config.yaml
arch: "resnet"
model: "image classifier"
dataset: "microscope photos of single blood and bone marrow cells"
train_examples: 194171
image_size: 48
crop_scale_min: 0.5
horizontal_flip: true
translate: 0.06
targets: ["cell type"]
num_classes: 17
norm: "batchnorm"
activation: "gelu"
channel_attention: "se"
depths: [2, 5, 5]
kernel_size: 3
stem: "deep"
avg_pool_shortcut: false
widths: [96, 144, 208]
label_smoothing: 0.2
loss: "cross_entropy"
init: "kaiming_normal"
residual_init: "none"
optimizer: "adamw"
lr: 0.0021
beta1: 0.9
beta2: 0.99
eps: 1e-10
grad_clip: 1.0
l1_shrink: 0.01
ema_decay: 0.995
steps: 19400
batch_size: 384
epochs: 38.4
lr_schedule: "wsd"
decay_fraction: 0.3
final_lr_fraction: 0
warmup_steps: 3880
weight_decay: 0.09
Rows from block 5 of a small image classifier, named by matrix and row number. Rows with one number belong to one channel. Each number is 128 + 24 x the weight over its row's rms, rounded and kept within 0 to 255. All counts start at 0. Numbers have three digits each. After the name is the row's rms in percent of the matrix's.
After each channel's rows are labels from the 100 images, of 14848, where the channel reaches its highest value: "strongest on" is what is common among them. Only what is clearly more common there than usual is listed. The data: microscope photos of single blood and bone marrow cells. In brackets: how many of the 100.
# convs0: first 3x3 conv (model.blocks.5.convs.0.weight, 144x144x3x3, each kernel summed), inputs 0-71
# convs1: second 3x3 conv (model.blocks.5.convs.1.weight, 144x144x3x3, transposed, each kernel summed), outputs 0-71

convs0.28 114:167012108109109132131103122129142134116141125123128119134135132111087145104113116103126117175120131156120130129139117119128128130146131128117108101106121134182083130137143127123160129114080156129151143126156122137101
convs1.28 096:146139114143134132100121208132127123124125120083183153139120133141115134131130141086124137127125133098132124135108131130122104130133147099128132122139119125129156131129125132127084125114117092154149131159120137130096
strongest on: cell type: segmented neutrophil (68)

convs0.18 078:148112128122126125065098107126158141112124103129117121125131125101152151129108146140134128110104118095128150121146128096094122135117095116130131102134092127130131120146079123146102096109124143100119100143098109117114
convs1.18 105:130136141144133130142116162115128127109126129108128091098135052145121123130127143109137122137119134111111117126066113125121114115111135130189133154118139131124105134134130131117143136136126141158141084138121191143096
strongest on: cell type: band neutrophil (45)

convs0.102 083:192076161148116134140093154136105145133029134119109120135160123128147119133075075111089125143173134128138130142149130133110099154148114127117126135091101095133131138145123138144100142105130096132140108119140111117150
convs1.102 079:123110133097128139127133152115152126130118124142150131132104110141112142158160115122141146076126114081128131131109137095179071063115133116132106131115128131095097062118160100145127118117120116120133090123069115109134
strongest on: cell type: promyelocyte (45)

convs0.15 108:123114125132123128130110124144123104114146128136134118127125147117127140122130118117127104146130172118140151168108103121054122134083048142167118094123176125167133130134136120126063142114120122122124103133110081102151
convs1.15 092:127117133157129066110128132141127115134119079134129135137108107138126092190118129134080133131071065137118075126120133116122095112124136090148106116132121096094116104115130143168140155104097098136078114102114084133162
strongest on: cell type: artefact (26)

convs0.27 119:117113079084144127154126166189126119114127098117131122095144135180133165129120121061122140132096131138113129144108119132127118120167112140160135111133194165119143133125127103075085133129146136087149129132123108126145
convs1.27 116:131127124158107120125092132108135063110160069124130139135136101146161142121133125112144140130117107120067139025117132113144102145129126141121132132132092159150136118139122128120156132111097132132129135082150128120139
strongest on: smear: peripheral blood (50); cell type: eosinophil (35); cell type: myeloblast (26)

convs0.137 079:129156132087116111145138117140126141118094111123132096118131118147146111155150141132179137114169136116110102134145109121148142129096120140129119129150139126130124135068150115130133134093151133123130157131118112131133
convs1.137 080:098104112147140175151138159112112117088155113106125123112124151133125133103143107150120137114157101141039103076110088134136109150140134149127152135165106122133177111148137170129133108132113125144193128099149133108162
strongest on: cell type: eosinophil (36)

convs0.34 086:179108108128137134145129141148151154135156108152108126098126119133141126114140102109098147167128090133137117103136118116110118161133115150135132142109138181160141146147114125117144121146130105105117133107133117197139
convs1.34 094:148057076100114118115138153128154067060140116141192135134113129136118139113138135126096127124153179110111143099148136126183088129119069130141123091127150114122128114133128132109120134094137148107132123120128114080149
strongest on: cell type: artefact (39)

convs0.126 107:121140143134105157088130120137131144112128140107064126097117136134134073114146143146072102150126132127137136136118137087130128144078117124122121119098100119153125136118077133151110108130145120105106126137110127106135
convs1.126 097:135128122128119058133074126125129050123075109108138148122128116135128132126133131102133125128134150106149142122132136127121118079129107114141141109123143133118101126121136102059127122131119113112129109138132139121112
strongest on: cell type: artefact (25)

convs0.11 100:141118117112108125100086118130142142095135123081121147080099136138151117100162116122088129127131139122154134117098134120120118162060119111139122103108104124183136147125117074146118086159136105126109135139111106115104
convs1.11 110:132130110129105092106131137119090043079121122122137131104126123132145121132106130117127112115150152105152156132141127094124132109090121091133117108125140130130116118116127113112152114125109123072052131129116140125129
strongest on: cell type: segmented neutrophil (61)

convs0.53 087:170094138106107133097123103147167159094095115121123143104097128103121116164163101124165127140143140116105107128156118112077118137119097139098132144145096118136140149128136133117117108201154099121120158147102112106144
convs1.53 106:149094121082117104173149132122126073106132129146141137104123120130123130069141110168111119101139154139124136104131130114191123087138071128172120138132123136111105107125131130128132107112130175123144121117130102121133
strongest on: cell type: artefact (26)

convs0.22 108:082143084147114144180131169147108083110121122138157127132121111116140134128114188084130124169154147192071152125135119122146114066079106149116076134156134188104150144117122128119154134151108133091140082124126128162179
convs1.22 111:117125130158128144132116078179155130122125136128127152128163135126154170134103121144138109075112119128128138123153151008108137131125164115109134126134143208076133117129103148159122093156119141115132173118131109128129
strongest on: cell type: proerythroblast (50)

convs0.116 121:116123052124057110137115123120110143122125138130107142127091100104121092139129106139110106117114092152091118118108129143129138143123102133130117126116130141119109125108130134136078081122117120117115121126143127140091
convs1.116 103:136120132164106105088136135122125126119140136138125128171144125151112102128144110097159141125113051127131101096154202127116160134149182068126116118154117126110126116133123130143129105128113129119138121089140154136130
strongest on: cell type: promyelocyte (41)

convs0.130 083:137138096106133121107112103118130127131125146127139125125135131111124163140113111141127120126136113151123096117135127115121074150134124107120126112123111095124125138142122127153126118102118147118124132115123114135142
convs1.130 094:096114106150123153123140119076097125108130146128095115131139140138117104141135129169183127116133130130094104115133110129140144139131123130123126105132122137131134110130090168144106108131134152132130139137131147069152
strongest on: cell type: erythroblast (61)

convs0.42 097:125126119110070125129054116135137122120119131041145132129121127159111118121126098135127134127106135110134124105135153155123128128126135115117090145110115118124136123094134088107074084164155122129127120130074100149125
convs1.42 087:098125107136024151125067093139134124134145161000141125131128116139130129126136108134136116118095120138134135106141117127133134124134139147104122134129128154172139125116119113122117057135105125110125126135072045168131
strongest on: cell type: promyelocyte (27)

convs0.98 090:110135120130119124139122146147114129056081112086142115131158127174155115131100078115151117114126135124156128103106117120109134115118137123102147134148138112133160133114125130098110143121140134113160125119174117074132
convs1.98 097:128123119127142129126130132113112122102135073139112134107096110132128137149159132150124153080122128104129122103130132136130097117023120120101109122111127121168072097081151125114129168074085133116157163135117122112129
strongest on: cell type: segmented neutrophil (44)

convs0.140 096:072135120110123114131120128171131081092104127113141109097177127204112127124103108113132153121117145069166126149154132092114108136140135126118147101126097107139131158140126115119124118140125103098141132127139136087182
convs1.140 121:141069127136130126096173113069049124135139137152062149121132122133125134135133126120159125119136127132128130106135154169139129122078128160130135119127130157126127076115143124124120132067135140129127156124137151116200
strongest on: smear: peripheral blood (61)

convs0.7 108:171116112096157123167120135168093154132107138142170102119113115152118133130126084110111151130131130056207123123122111147095133151100116139117131118158130103158124131130119117105136155130143136053141126123124139146122
convs1.7 112:132118130133106127096139135111129126108127099138107121103114131159158105134120130118131130117142128138129132136140215140138092126041132125123115134102150127121058118094112131142120125089101121166129181136131122125129
strongest on: cell type: erythroblast (62)

convs0.65 095:133136111112058120114091128126151111133158127121126143067111124166112140069124101132130130118078123107134127099118117144133129136157123102114115142120118118110127125077146137143075066128113125124068127096142039153145
convs1.65 084:131152108131015130135090069133119142121132153113126127137121132140133120116129107135144104121110096135126139127133127125125128130143137140095123122121100150155155123078117150121114024128092125108137133091126157184128
strongest on: cell type: promyelocyte (26)

convs0.71 106:148127135048112164139123172155115130096129123129136114116105125180133138141134092134130121159090140132123137123123139125132117142134134117108156103143121078125146122115102113117119079119134127088137124114127130131133
convs1.71 104:103144121125117122139078129114130119120088144078099116127129139174161177125092147125174087109094116120128123133124127072097152107106131116076157123128119153121114125097142117116122138099067190169138127105107102140139
strongest on: cell type: eosinophil (62)

convs0.128 144:118132041126128133146126119121153162119137132138146144136100113118082132146140163119128130149136136159112122145145121133119112138121084175126108140115126120135094146124130126088102133143119154126122129126134128133126
convs1.128 105:136133127173123117123105124113127126111126146126131127146161133128159088136204070147133120053073090112089128132128127127129114097149133121143129118229131131105129126178124111103126131131091132122134102113124149120085
strongest on: cell type: segmented neutrophil (52)

convs0.96 123:167119175133140137120098163095150131132131072129066122103105124144123122125132119129099114124200126122150122093126125131166121148126124141122118164139115129139147115118126105132099115126136121142142034140126147126118
convs1.96 102:124087112126107184098109128115137138104155142114130131117125122127118134112124132146104136123103128126157081125159165123135125132086125122097117198138136131157106120088130116178079114138120131124152128145139093127105
strongest on: cell type: proerythroblast (40)

convs0.63 082:137110134141097115136111105137119157116129132110107106089159133105120112100123127121119138119099135138150133139111119137106127133119113102076114105114149119154094119150084144162140117125121160094119128138100165124159
convs1.63 117:151128155157118100146119125028065111129116101133100167111109055130120121167113128079118109126122139111124110121136126134118120068118153111153174082140124110116126133138163121120131116135114102130139113132129185099125
strongest on: cell type: band neutrophil (34)

convs0.2 117:135112114135146110138131144126130125143137149149134126152145135141127116120142112114120135104135114086135122133118126186103145121134131174113166051107040129146122115115148112079103136124141131144127093136140118032082
convs1.2 116:106127140164106137120128104123125133129150114120121129125083128060122058134117137080099042135138129128158128111194127118146117144133127065093084140150132127120134125117128130143123114121145090085114124129124114123124
strongest on: cell type: erythroblast (80)

convs0.8 095:122149098098128122139030143130135115128144118128128144105120122127137158000117128111129111116129156135117139129129111122140119138164131127137132123078134128120115127085084113133119057118153125115096122210129134144139
convs1.8 076:075137151149137132144132121132120140119124110130169131154085135121125100159100124136068135097116092143127119179137136126127136122131169159052128131145096176108124110140157119115143148124116103113130152096126118186112
strongest on: cell type: erythroblast (94)

convs0.26 116:145117128127130165129117100124175131133114133090122123103124127127023133140130128149128124160149149068123141136115119136118115129067064148118120130110137121135134135128140133118114120163141099078119130128111117115130
convs1.26 104:126125107117133088131134164126125123122116130106142147119103128136179119139114087146123126127064111121080033157124147139138116047111112130136126126132099134095126099118120127138117118122050108127142114021132119142111
strongest on: cell type: promyelocyte (32)

convs0.52 080:105127106138087127128081110139154130118137134112126158116123133121132144121121121145117136124073151136130122138137108146107111147146123068139147100088105126137129107094044121172113058151111107103112115194053132142136
convs1.52 069:087128115136130122132127108076086112123093119140154170126057133102138102153128120125114110084117097158126127135134117125150127082143143129114169118162088139110151125116167121099125142129096096122129131119129134105112
strongest on: cell type: erythroblast (80)

convs0.9 093:122119131121113126130120124115074137109093059114144147133105131107150134149121125129109102093145077153122113125113132136138142096123125124151111130128172125103109106132133103085061117071135135124135119123141101136152
convs1.9 106:142129163161122149130108123101111137185114111132122147127153112115136106119119132044117126157137105120123102105126128149123124122128144118168126111127111125067217133171089158138159116137149080130117126125133148105101
strongest on: cell type: promyelocyte (39)

convs0.99 106:147139123126128168129124098132159200146107150117108104116133134136137126119130118099133122180145124136129140103060109122114134114107116149112133139114128091107137138119106152156124145165139137074112126106139139122136
convs1.99 122:123079133119144132129126141126147134079152157129131126142166148142126116123148100179135142127129114113042108132133129165150121130164090144130124073159121127137169109139112151155129134111123121133133092042138151119130
strongest on: cell type: promyelocyte (52)

convs0.89 114:112136140163111098179133145136084133138131085126123129148123060122131143158125131142133118132112138146134122111140058119112116136162172127094132135149115126168122125115130129105162117121137133143153147143102145135107
convs1.89 111:141143096119093161126130110113121170165121120115118165099063124048110143116102129123131111131124132134132089170108140112097115116126129117146136135112128168126133145111131077163126125100131113144046111136085128165119
strongest on: cell type: band neutrophil (60)

convs0.131 076:126116112122121145134102141133126139103124103125110138121098131154130165109119139096178146078141131156133090117155126103139114139102129113149118126037156140129145121043124135132131106147151152117160142142118152134146
convs1.131 065:097141129159141160141158122051133124109146138140150140112122152131107107106147142157110109093165114143065122067115122156158103145146124160132148122169122116147130056142134142121078142130108148120152138128136139117134
strongest on: cell type: erythroblast (66)

convs0.95 097:141181097123135161137122173159098131136120129130156123128129124149146146126093124101139128145165132116063177124110128062128139098079103110133136145166170129119177154127117147126134140128117153047161106158104117083121
convs1.95 114:115130140162137152080126133132091140130136106117117142136136140124133119152087142128133071088113121126117135122151130009126127131108172037126102128134169147103130140136108124150132114175132133112140138126135135131127
strongest on: cell type: proerythroblast (29)

convs0.14 073:125123119133159162103114130126142127124142141164044088117164122097110130105154114115130117169153123124158148116136122113131074155142129116111126128139119141135167144143123138084151089096190107114159124168147138138149
convs1.14 093:106115079105129119127135122145149116092132134140128116090098127062141124115102124130119120128139135148148112128131130085107091141154115128133097180106167128068046110098122143119121124080139129114052133125067106119130
strongest on: cell type: proerythroblast (35)