{
  "model": "image classifier",
  "dataset": "microscope photos of single blood and bone marrow cells",
  "train_examples": 194171,
  "image_size": 48,
  "crop_scale_min": 0.5,
  "horizontal_flip": true,
  "translate": 0.06,
  "targets": ["cell type"],
  "num_classes": 17,
  "arch": "resnet",
  "norm": "batchnorm",
  "activation": "gelu",
  "channel_attention": "se",
  "depths": [2, 5, 5],
  "kernel_size": 3,
  "stem": "deep",
  "avg_pool_shortcut": false,
  "widths": [96, 144, 208],
  "label_smoothing": 0.2,
  "loss": "cross_entropy",
  "init": "kaiming_normal",
  "residual_init": "none",
  "optimizer": "adamw",
  "lr": 0.0021,
  "beta1": 0.9,
  "beta2": 0.99,
  "eps": 1e-10,
  "grad_clip": 1.0,
  "l1_shrink": 0.01,
  "ema_decay": 0.995,
  "steps": 19400,
  "batch_size": 384,
  "epochs": 38.4,
  "lr_schedule": "wsd",
  "decay_fraction": 0.3,
  "final_lr_fraction": 0,
  "warmup_steps": 3880,
  "weight_decay": 0.09
}
Rows from block 3 of a small image classifier, named by matrix and row number. Rows with one number belong to one channel. Each number is 128 + 24 x the weight over its row's rms, rounded and kept within 0 to 255. All counts start at 0. Numbers have three digits each. After the name is the row's rms in percent of the matrix's.
After each channel's rows are labels from the 100 images, of 14848, where the channel reaches its highest value: "peak at" is the part of the image that holds the peak. Only what is clearly more common there than usual is listed. The data: microscope photos of single blood and bone marrow cells. In brackets: how many of the 100.
# convs0: first 3x3 conv (model.blocks.3.convs.0.weight, 144x144x3x3, each kernel summed), inputs 48-95
# convs1: second 3x3 conv (model.blocks.3.convs.1.weight, 144x144x3x3, transposed, each kernel summed), outputs 48-95

convs0.132 104:117125122120133133062117134122146088098119141146086107129136095143122124117105108136134123082080108113127126133124123124101116109132054141141124
convs1.132 079:117114057100136171121104142135146130132119138088135127128126073138170108152112099115132153116083119127149140131140140146178112121191118123143159
peak at: top right (35)

convs0.33 104:134140104140142061094120120130110138120150115134151127110149114124129083075147124137156161118075126132130141122133114171119133104121116154113071
convs1.33 118:140132117123120064126119126134130127118138126121124123119122099146130113172135141137126127133122130129120122113095175110120127085110132161121110
peak at: top centre (34); centre (29)

convs0.25 124:141111127129133118158126115143051117134178105122121123166086115126127118093107100120108127138087142125091135086148131139112134133051144150123124
convs1.25 124:127144166111132146130125105126087111109139120117090131128113067131143126176153127156075116126128083129114136123135126131133119167173124117138084
peak at: bottom centre (32)

convs0.142 066:118118127072124144121125064094135083101120143138157139080108117119118123113152163120157083129127123112153129133053125123110128133111142181144118
convs1.142 082:136144136119137137167129118145142176126105132150137121150113134131130135146149123091130114118130120127151126107121101101131107078130132098133133
peak at: centre (52)

convs0.140 072:120152137087116133150119053134110146075103123136124136104093145120107121134144111125106117129127120094064127144115133124092120139093155138154096
convs1.140 101:128126132114127117155129158133099122129125131087103154137142097113126140129136086122122143137137135065143115070130119110128124078066115134128124
peak at: centre (37)

convs0.35 065:119096145103143133091085088104141126084116112119124131075124140152124150132101113105132126099078114095141122155084152131147071122126126160121125
convs1.35 068:191138148094147136167150109115143104131147159134080106154107129103107141132146151155118134128091145103115145147169146089121158116122141154135100
peak at: centre (58)

convs0.23 129:062074078108119114128131133124129088105128104091116088124118133151109102124104114115139162125117134124128123153117102156114127133124104142094112
convs1.23 130:123121132146075077129113125142123133101122118133136135142132120125145129138122131121108117110090136128157123125095125107126119114081129102115104
peak at: centre (76)

convs0.13 085:119084107106097142149134116093134144115114130112129135105131099131100130131090127136128115125126121058114142134153125126082128098114129131126131
convs1.13 078:115113125115137106090142140155132103126155155122133113104161087137135104133135126136111126114078112099126122136132118149128142125156072138121139
peak at: bottom centre (33); bottom left (30)

convs0.75 092:131112088125068137072096106102109143086134118121152102097096125133101102124121130132159131098099114177075109126135143132104132172121118124131129
convs1.75 084:134165099158089145158144141127102119093144115093134088151071069088136135123107114171121120157142177101133153135155151102164116149112137118118072
peak at: centre (45)

convs0.76 082:120103159129104126100103142119116100143120116128142065081115152129138074101129056106073128145143143127116082120110134136123140089105122132048129
convs1.76 076:088130120144130083148089099137109100143138117087132166124106137130117123143121126139099128109137105121120095125124136127109115147118109131061133
peak at: centre (54)

convs0.68 070:157126100118160146082151094135186084142158119151104113075108154082117147112117156152143088159144115110167132149121123134138108118124134167130108
convs1.68 094:134125128122138161163140135157150139123126136132120120141134127127110125137117113115100086122131137122124107119101146115138124113088115129134142
peak at: centre (66)

convs0.109 075:099101133123078126121102112112127112129094117159129112110142127138106131102127118127136110150107116147095142120124139123115104067133120125125134
convs1.109 098:132132050130121098072122123130181111115136126112130121188124125111134101132153138136103166141133114138144105077139084100138129150183113098135135
peak at: bottom centre (38)

convs0.105 088:107108134117085111121134143128134081139082117145154118065120109139123123135104149114172140138156134108140154171081130140130120129114086140122141
convs1.105 089:125161124178117117132133137138102156124136118129127110118092099104152127133127108090112139133128141099152145116131117107146094099096127092085099
peak at: centre (49)

convs0.7 081:133162103089120137046060125134171139121142090117126147118091129115136138144136082146118119123156098106134097100115133124107104063120128134159116
convs1.7 097:112122096149150126111094123112199115115185143107133102129112119146146133112125144118103098103140135070095127105145150110111133087113130112113192
peak at: middle right (37); top right (30)

convs0.17 094:124123142124125116139149108130090098122105092148125137077132139083120138130129116093133125135131086115105139128111144123061105128096120122110100
convs1.17 112:125170127145137113131135133105119128114105144124119115144115090140100142186104135138156111114143164135112000150126134086145125124128133106125100
peak at: middle left (29)

convs0.97 141:091143140124156145141132134105143145106046127165132114119143135146146154138153109117096132095130133133139069117125139101136121028131101121147134
convs1.97 118:123134135149112077143123112104123145124104122088107192162122121131146106146186144134155122140131112130129080128118117143130113122134125122117128
peak at: top centre (31)

convs0.100 123:152115133134135148131105110123111129164158125130118128129138055147132149153119128107108135108114117119110133076148094142124104134114142126155120
convs1.100 122:147129108132110173068121111138174140120123105100140128150110124128143126135090139110126188113107102149129141092113136111145109130133130137135129
peak at: centre (31)

convs0.48 065:092164152119180145129156145097110132143097154129144157131132098091105088114153117142112124118093131108144125141153109113130112128120102132167127
convs1.48 090:130116204085134117136099135139115109121128108125133149136143133121092140136149076134150134103131123196143127106127068124113110102147099145130129
peak at: centre (47)

convs0.22 080:119142129134075096126135139115131130147120101116120124132112110122114122127106155127130133073152108136128098079132137117133050135117118113129149
convs1.22 089:146123122144117098199121088094160136123117141125090127162133134109142118135135150142101087138160131149142131152133113112130145097147101176138137
peak at: centre (34)

convs0.28 088:130131138156113122152124093134078157155119112130094160140118192129138134105120143125111141115119123076130139131147118128111077093100127150114126
convs1.28 101:130120144121116090159128115122130116132151189105110095190150134158166110136135103139092127149140133136165057114152067124122173117145108133112170
peak at: bottom right (29)

convs0.103 111:142092117123128123130129055098137105122126101136120123120139112124140127137119068096120149138128140113102137111080122131069126099110144161134117
convs1.103 076:140185097142118106130104086133121122139112114097108124136127138096135124129082130147160069119120144126130152131104124118105143125169141091151112
peak at: middle right (59)

convs0.98 086:107128110140079097141136070126146120100117124107100113153126151135134149088123150099116131082098158123122132107092144135084113139087128134063118
convs1.98 095:139147128120093149146147096114117113114106130114078101183116138125123119146125145165115098134141131171152133143153100114139156121136139091135128
peak at: centre (42)

convs0.83 087:140113117112137157135098080095140120065122116116114160092155152125128131106112134111119135078087108119112163160075125145108116086072085150111107
convs1.83 084:147163130115123141171158111122121138112111133122059081130131159131130118166135090112128112125162149162147129142110110141114136097165169135116129
peak at: bottom right (34)

convs0.66 087:081096117115113114136139118170137120122130097111108170106121103162093152111114009145160136118130101085149102105130112127108151157099111144109113
convs1.66 085:108147099153116135108128101102119103113173128075136114164136120134112140119109163100071107114110106116145139123101127143110118101096155121141132
peak at: middle right (57)

convs0.107 076:127142104125099090104119148121148159142106138115169140088138076143114126110150193122117131126099116138120139138140090136137143142102148152157104
convs1.107 110:199124095074143074127095117130096114134114133124146110142126116120128129161128144138135155136103109133102124075097121111070119048136117140149113
peak at: centre (60)

convs0.15 095:110122136078092132084138139122166111131107134146095136128117164142125164145130154091144138122126144116135115142145102155134108121144116118104095
convs1.15 111:129132141121115128128113124148109136127094117149124152140107122114109123157122146137135141153118086121131133136081126130128113089150118111130106
peak at: bottom centre (29)

convs0.57 074:119126112126137125130101138087128113112113142143095110099138112155084100157129124172130074080116115076116119128108119129109129121162106141066139
convs1.57 105:094105110063138141107128119143126119126033135121130118127117132142173112151121110102148149106081136118180128114088061142120140169128122149146098
peak at: centre (41)

convs0.80 075:113117127127130143146102129143138134104128126102132156125150142146160108149089135132111139104129108106169150120138138139118119115124113126084136
convs1.80 075:121125163161099104122118106122130107156179067121130137154112124142099115101137123124153142118160119114104115093122107089138107112162130122116105
peak at: middle right (44)

convs0.143 121:129123101116130111127105135122113114119098113150164117099151133141090127103088123127127158115125096121117130125146091134101159130110083150110111
convs1.143 120:089124125126121114159129128124123129152143138131123164140190140108143132134113145124118130125106116149136048129118139119120113144112126113160124
peak at: centre (29)

convs0.65 121:095152126082142131110124134123105098124045137150131075105139084106104153127120126142132153150122122101119095105143123132117136112120122135156119
convs1.65 115:140122139130124111179123127133138152130092202123134162134155113104135160191136109122120123126083137137110069147132133109134112161157142103164144
peak at: middle right (29)

convs0.101 084:120115121126102122127121134143132108120125095148123133148126110136112135104144043124131134108099097144091152127143113142095094129146111149135075
convs1.101 085:162149109107141128098132116146179124150068124135125135115125118113144087141159137145111172144132102047131128152121142143135116119126127131160102
peak at: centre (33)

convs0.58 116:133119131122117131143111110149131155125143137108130120131141101134141133131130120124129137125111129148112131130152098125125128136132112127110119
convs1.58 109:185119123125131122115146111141143122090125114106144121118136096122086133130122148129140126152158149120131122119089137124134119132114144144145129
peak at: centre (33)

convs0.89 097:148082113111134124113132138137163128101120118122121132131099091118100131075076133135139161114110136113118111148109115120063134121084080133075101
convs1.89 085:117125142140132129100119128117178132101122139131131166163137091117142137097195121121138101135152103130096134159119130073144129105157047147131130
peak at: bottom centre (49)

convs0.44 108:116149125158062132136139114142163071134117129146152113148120139146128138091107125163119179130146128160089099175113130131116128116147140114088127
convs1.44 107:134160076121081076135149090133130125128057122121097122109125119115152054118149200139141104134118123138158147139127146171111119172125131138123118
peak at: centre (84)

convs0.86 115:103089107099146132109120109110086148068096101110114165137139121155101132127145140123150139085056135198121150143113121153133123112124133154091105
convs1.86 107:147121070131099142152133121110141127085107122129184142148134116104114124145139104140115102107106161136139134113084151063148125112129132111117138
peak at: centre (28)

convs0.137 091:111124108113161114117126107104117119140129121175114112095152088096098109106130093109163124122115115078110127107127114128101110083119135130157113
convs1.137 095:153154105123131130136121129133104143097133194113121124124142083087120140188152084103116139136121140102115131112132172039129112140088134129152117
peak at: middle left (29)

convs0.92 099:099140104104132155139131096129137123056128113139107178138140124117105147120125108130116111107136122150159086126062129111114107065115129112191141
convs1.92 087:139121072116130127100093112086132142099131135147128095177113081131150096137197166138139098159130098116085087126114143139140130117123122145118142
peak at: top centre (50)

convs0.102 114:128080130120131127087114055134136139059113146143125137125143128143115129112130114114120147084053142151131159152129104127128119124100108120098108
convs1.102 116:136159132157056140124145094119140120135077118132127131139119085144068127147144159126142093109145128121140132137117151118142122134141138118119125
peak at: centre (36)

convs0.40 070:098131131134071098065094115128151116127134119138124141127127156134118119090129132101129145094113088150131098154076109103129077106099099067126110
convs1.40 088:129118129140106121157130122130136138126135123099108126215103134148127132132132141141129125130142156191124123163121112103139130071142113120124104
peak at: centre (29)

convs0.37 078:097106116151141093120092137094114118086146123140168111116153125113136081108104136112135143098123130159132074118136137135115129111095098143066119
convs1.37 098:131115123135107102166154100146146128129145115112119123176039123162137126101117121108095130121145112141140089073120110115142137110136128101115093
peak at: bottom centre (36)

convs0.64 113:111100130099102153132136155126111117133088150097074095143114122087137150096096073126115110158134137094102137145131100103138145137105078127119106
convs1.64 103:097125162139138146110109141112132097145119134139110110141106122087091127129131127136113151095059097139087157130130115142184099047136139078160149
peak at: middle right (36)

convs0.0 122:097142180118138124121119117132112121127043144129121112134115160128138091051112184139126181133129167127162132154116127125131144138067138128117136
convs1.0 125:107129131101102137122133115126121124108130130096110115139122127135000131128129144109151110138130113133135068163102115072124128116111121121108130
peak at: centre (49)

convs0.129 141:132107064141145134148120017127132144124163130117108104126151133132121138136089123131127117101089075136109134123126112137105108145123142138126129
convs1.129 112:138133129142125126108136137113130119128137084136146071133072098129144099126105130111109125121118130116132163111126121122151130149122141083121061
peak at: top centre (30)

convs0.93 126:120092132096149133128134116129133114113122145098067123136148120125105124127100094122126082128127141090118139135126097116089133120118094135140117
convs1.93 099:129132112110073166098095130133131119133121131153161123130129152104129101096081143128141165128079103150144209163098118132114124143169141137118149
peak at: middle left (37)

convs0.135 092:141120140131100105096119146122116103132119114141143110115126145091104089117082136136121153162131107103109125190117133123142094127079085115133088
convs1.135 093:172179095175087128150161108132151137123130123178099145199109129146148118144171123165127103139139072156134154148111150140106120108156116129110116
peak at: top centre (45)

convs0.70 095:124138118113099116119124148122108157075128144126158101130096138149119137078131113107110148100080153125105121159128088126141144130124055133093073
convs1.70 082:132131163147134095134111115134137154133123106113121170146113095145107120164118138103099096120162107106149132170153165110137126082109137107143122
peak at: top centre (27)

convs0.53 096:145137143151108130093104146107077101118115096173138111118098133099135111115098119103105150108120119121109138152135137090144102109111081107124115
convs1.53 095:106141110175088121133132094119099121128107110144097151182100135158174145169103155124100110107184108129143117095125131110122115117137141124100117
peak at: top centre (36)

convs0.36 133:111057133128131123117132091130142094121147129137120151129136158136124123128142037103125118124135137119111134121097134129036153109133137133144131
convs1.36 084:130166099126092130090107094078120137137116143129136120165114115101175114115140144127122122167110157147081138149114120165148119126150135103115129
peak at: middle left (33)

convs0.136 128:124112136130124136105097137132130139086133127113116126128141110133129128124135102152135124099005096141101154120125118143169135120109116140128123
convs1.136 090:145133131133132118118122119128118135128093133126186108131114135121126094117129134130146127107140170167129130125048123125073127132196113116140125
peak at: bottom centre (32)

convs0.119 094:103137097182118093080111148172147089085113195160149074126104124131145085103083097131137083111096170128133098130108140105131155127134138131146139
convs1.119 101:134148118115103135105140109092090132114106115120120124168100129119112135119158134104112075097127128159122097107095084117136062152185117134132125
peak at: middle right (29)

convs0.121 085:126125162121077126078083164122106097114111157161155116096113160106142120124120134109080166117137147123146140129107120129147138104132080109113127
convs1.121 096:122133133123115125122130116104082095135126080142117216130076127147131138157107138137107101126149098104127094139140122122135121124121151158094106
peak at: top centre (27)

convs0.111 084:134142123143132127132114075144104135102143132124144140117128133139097116107124080115142134045128099148094123112131140142118151140096120133145107
convs1.111 091:126156099136126104182126135108078105124106123108140143147140085103145126137123125125119145160156143101128124086120145074132113103104111125115086
peak at: centre (54)

convs0.24 088:163124151150137131136098115116169137150149115127137126123134125067153094118132136143150092118149125138117129156115130110114118153151076099111140
convs1.24 088:111152099154103118080129126131142118139146154120138140131089104133135116099152116116120108120142140126121108083136112135155142122112137140083127
peak at: bottom centre (35)

convs0.130 137:127124122130092132078134138156125106160125140100125084120131103088134125119120135142141141143138119026128136148146127133126115133140090130118130
convs1.130 110:138151105145133128117125140131119123118125106133132129178118121138133121118127107129123123118137131192118097096128121129151131120150127074108141
peak at: top right (44)

convs0.72 108:090142098115122102104108131106112130144124116139137105126108145131098089086108148124145229142154139174136116174123120132173123157120111133093128
convs1.72 116:123120123143100117125153143134125134086137103133144129149085139140116159145134119100093109137134095123147127121144133101133140116074126131086092
peak at: centre (34)

convs0.84 124:117137110128122128139089074107109104131145127146102152089145138135147131132109111124108124111137125120126150108118116134119086073086151127147125
convs1.84 117:131146131129139138102120129124120107127129122134113049125102141139135120127039132132069139123114172162104148138160143161130129121124127097127106
peak at: bottom centre (28); bottom right (27)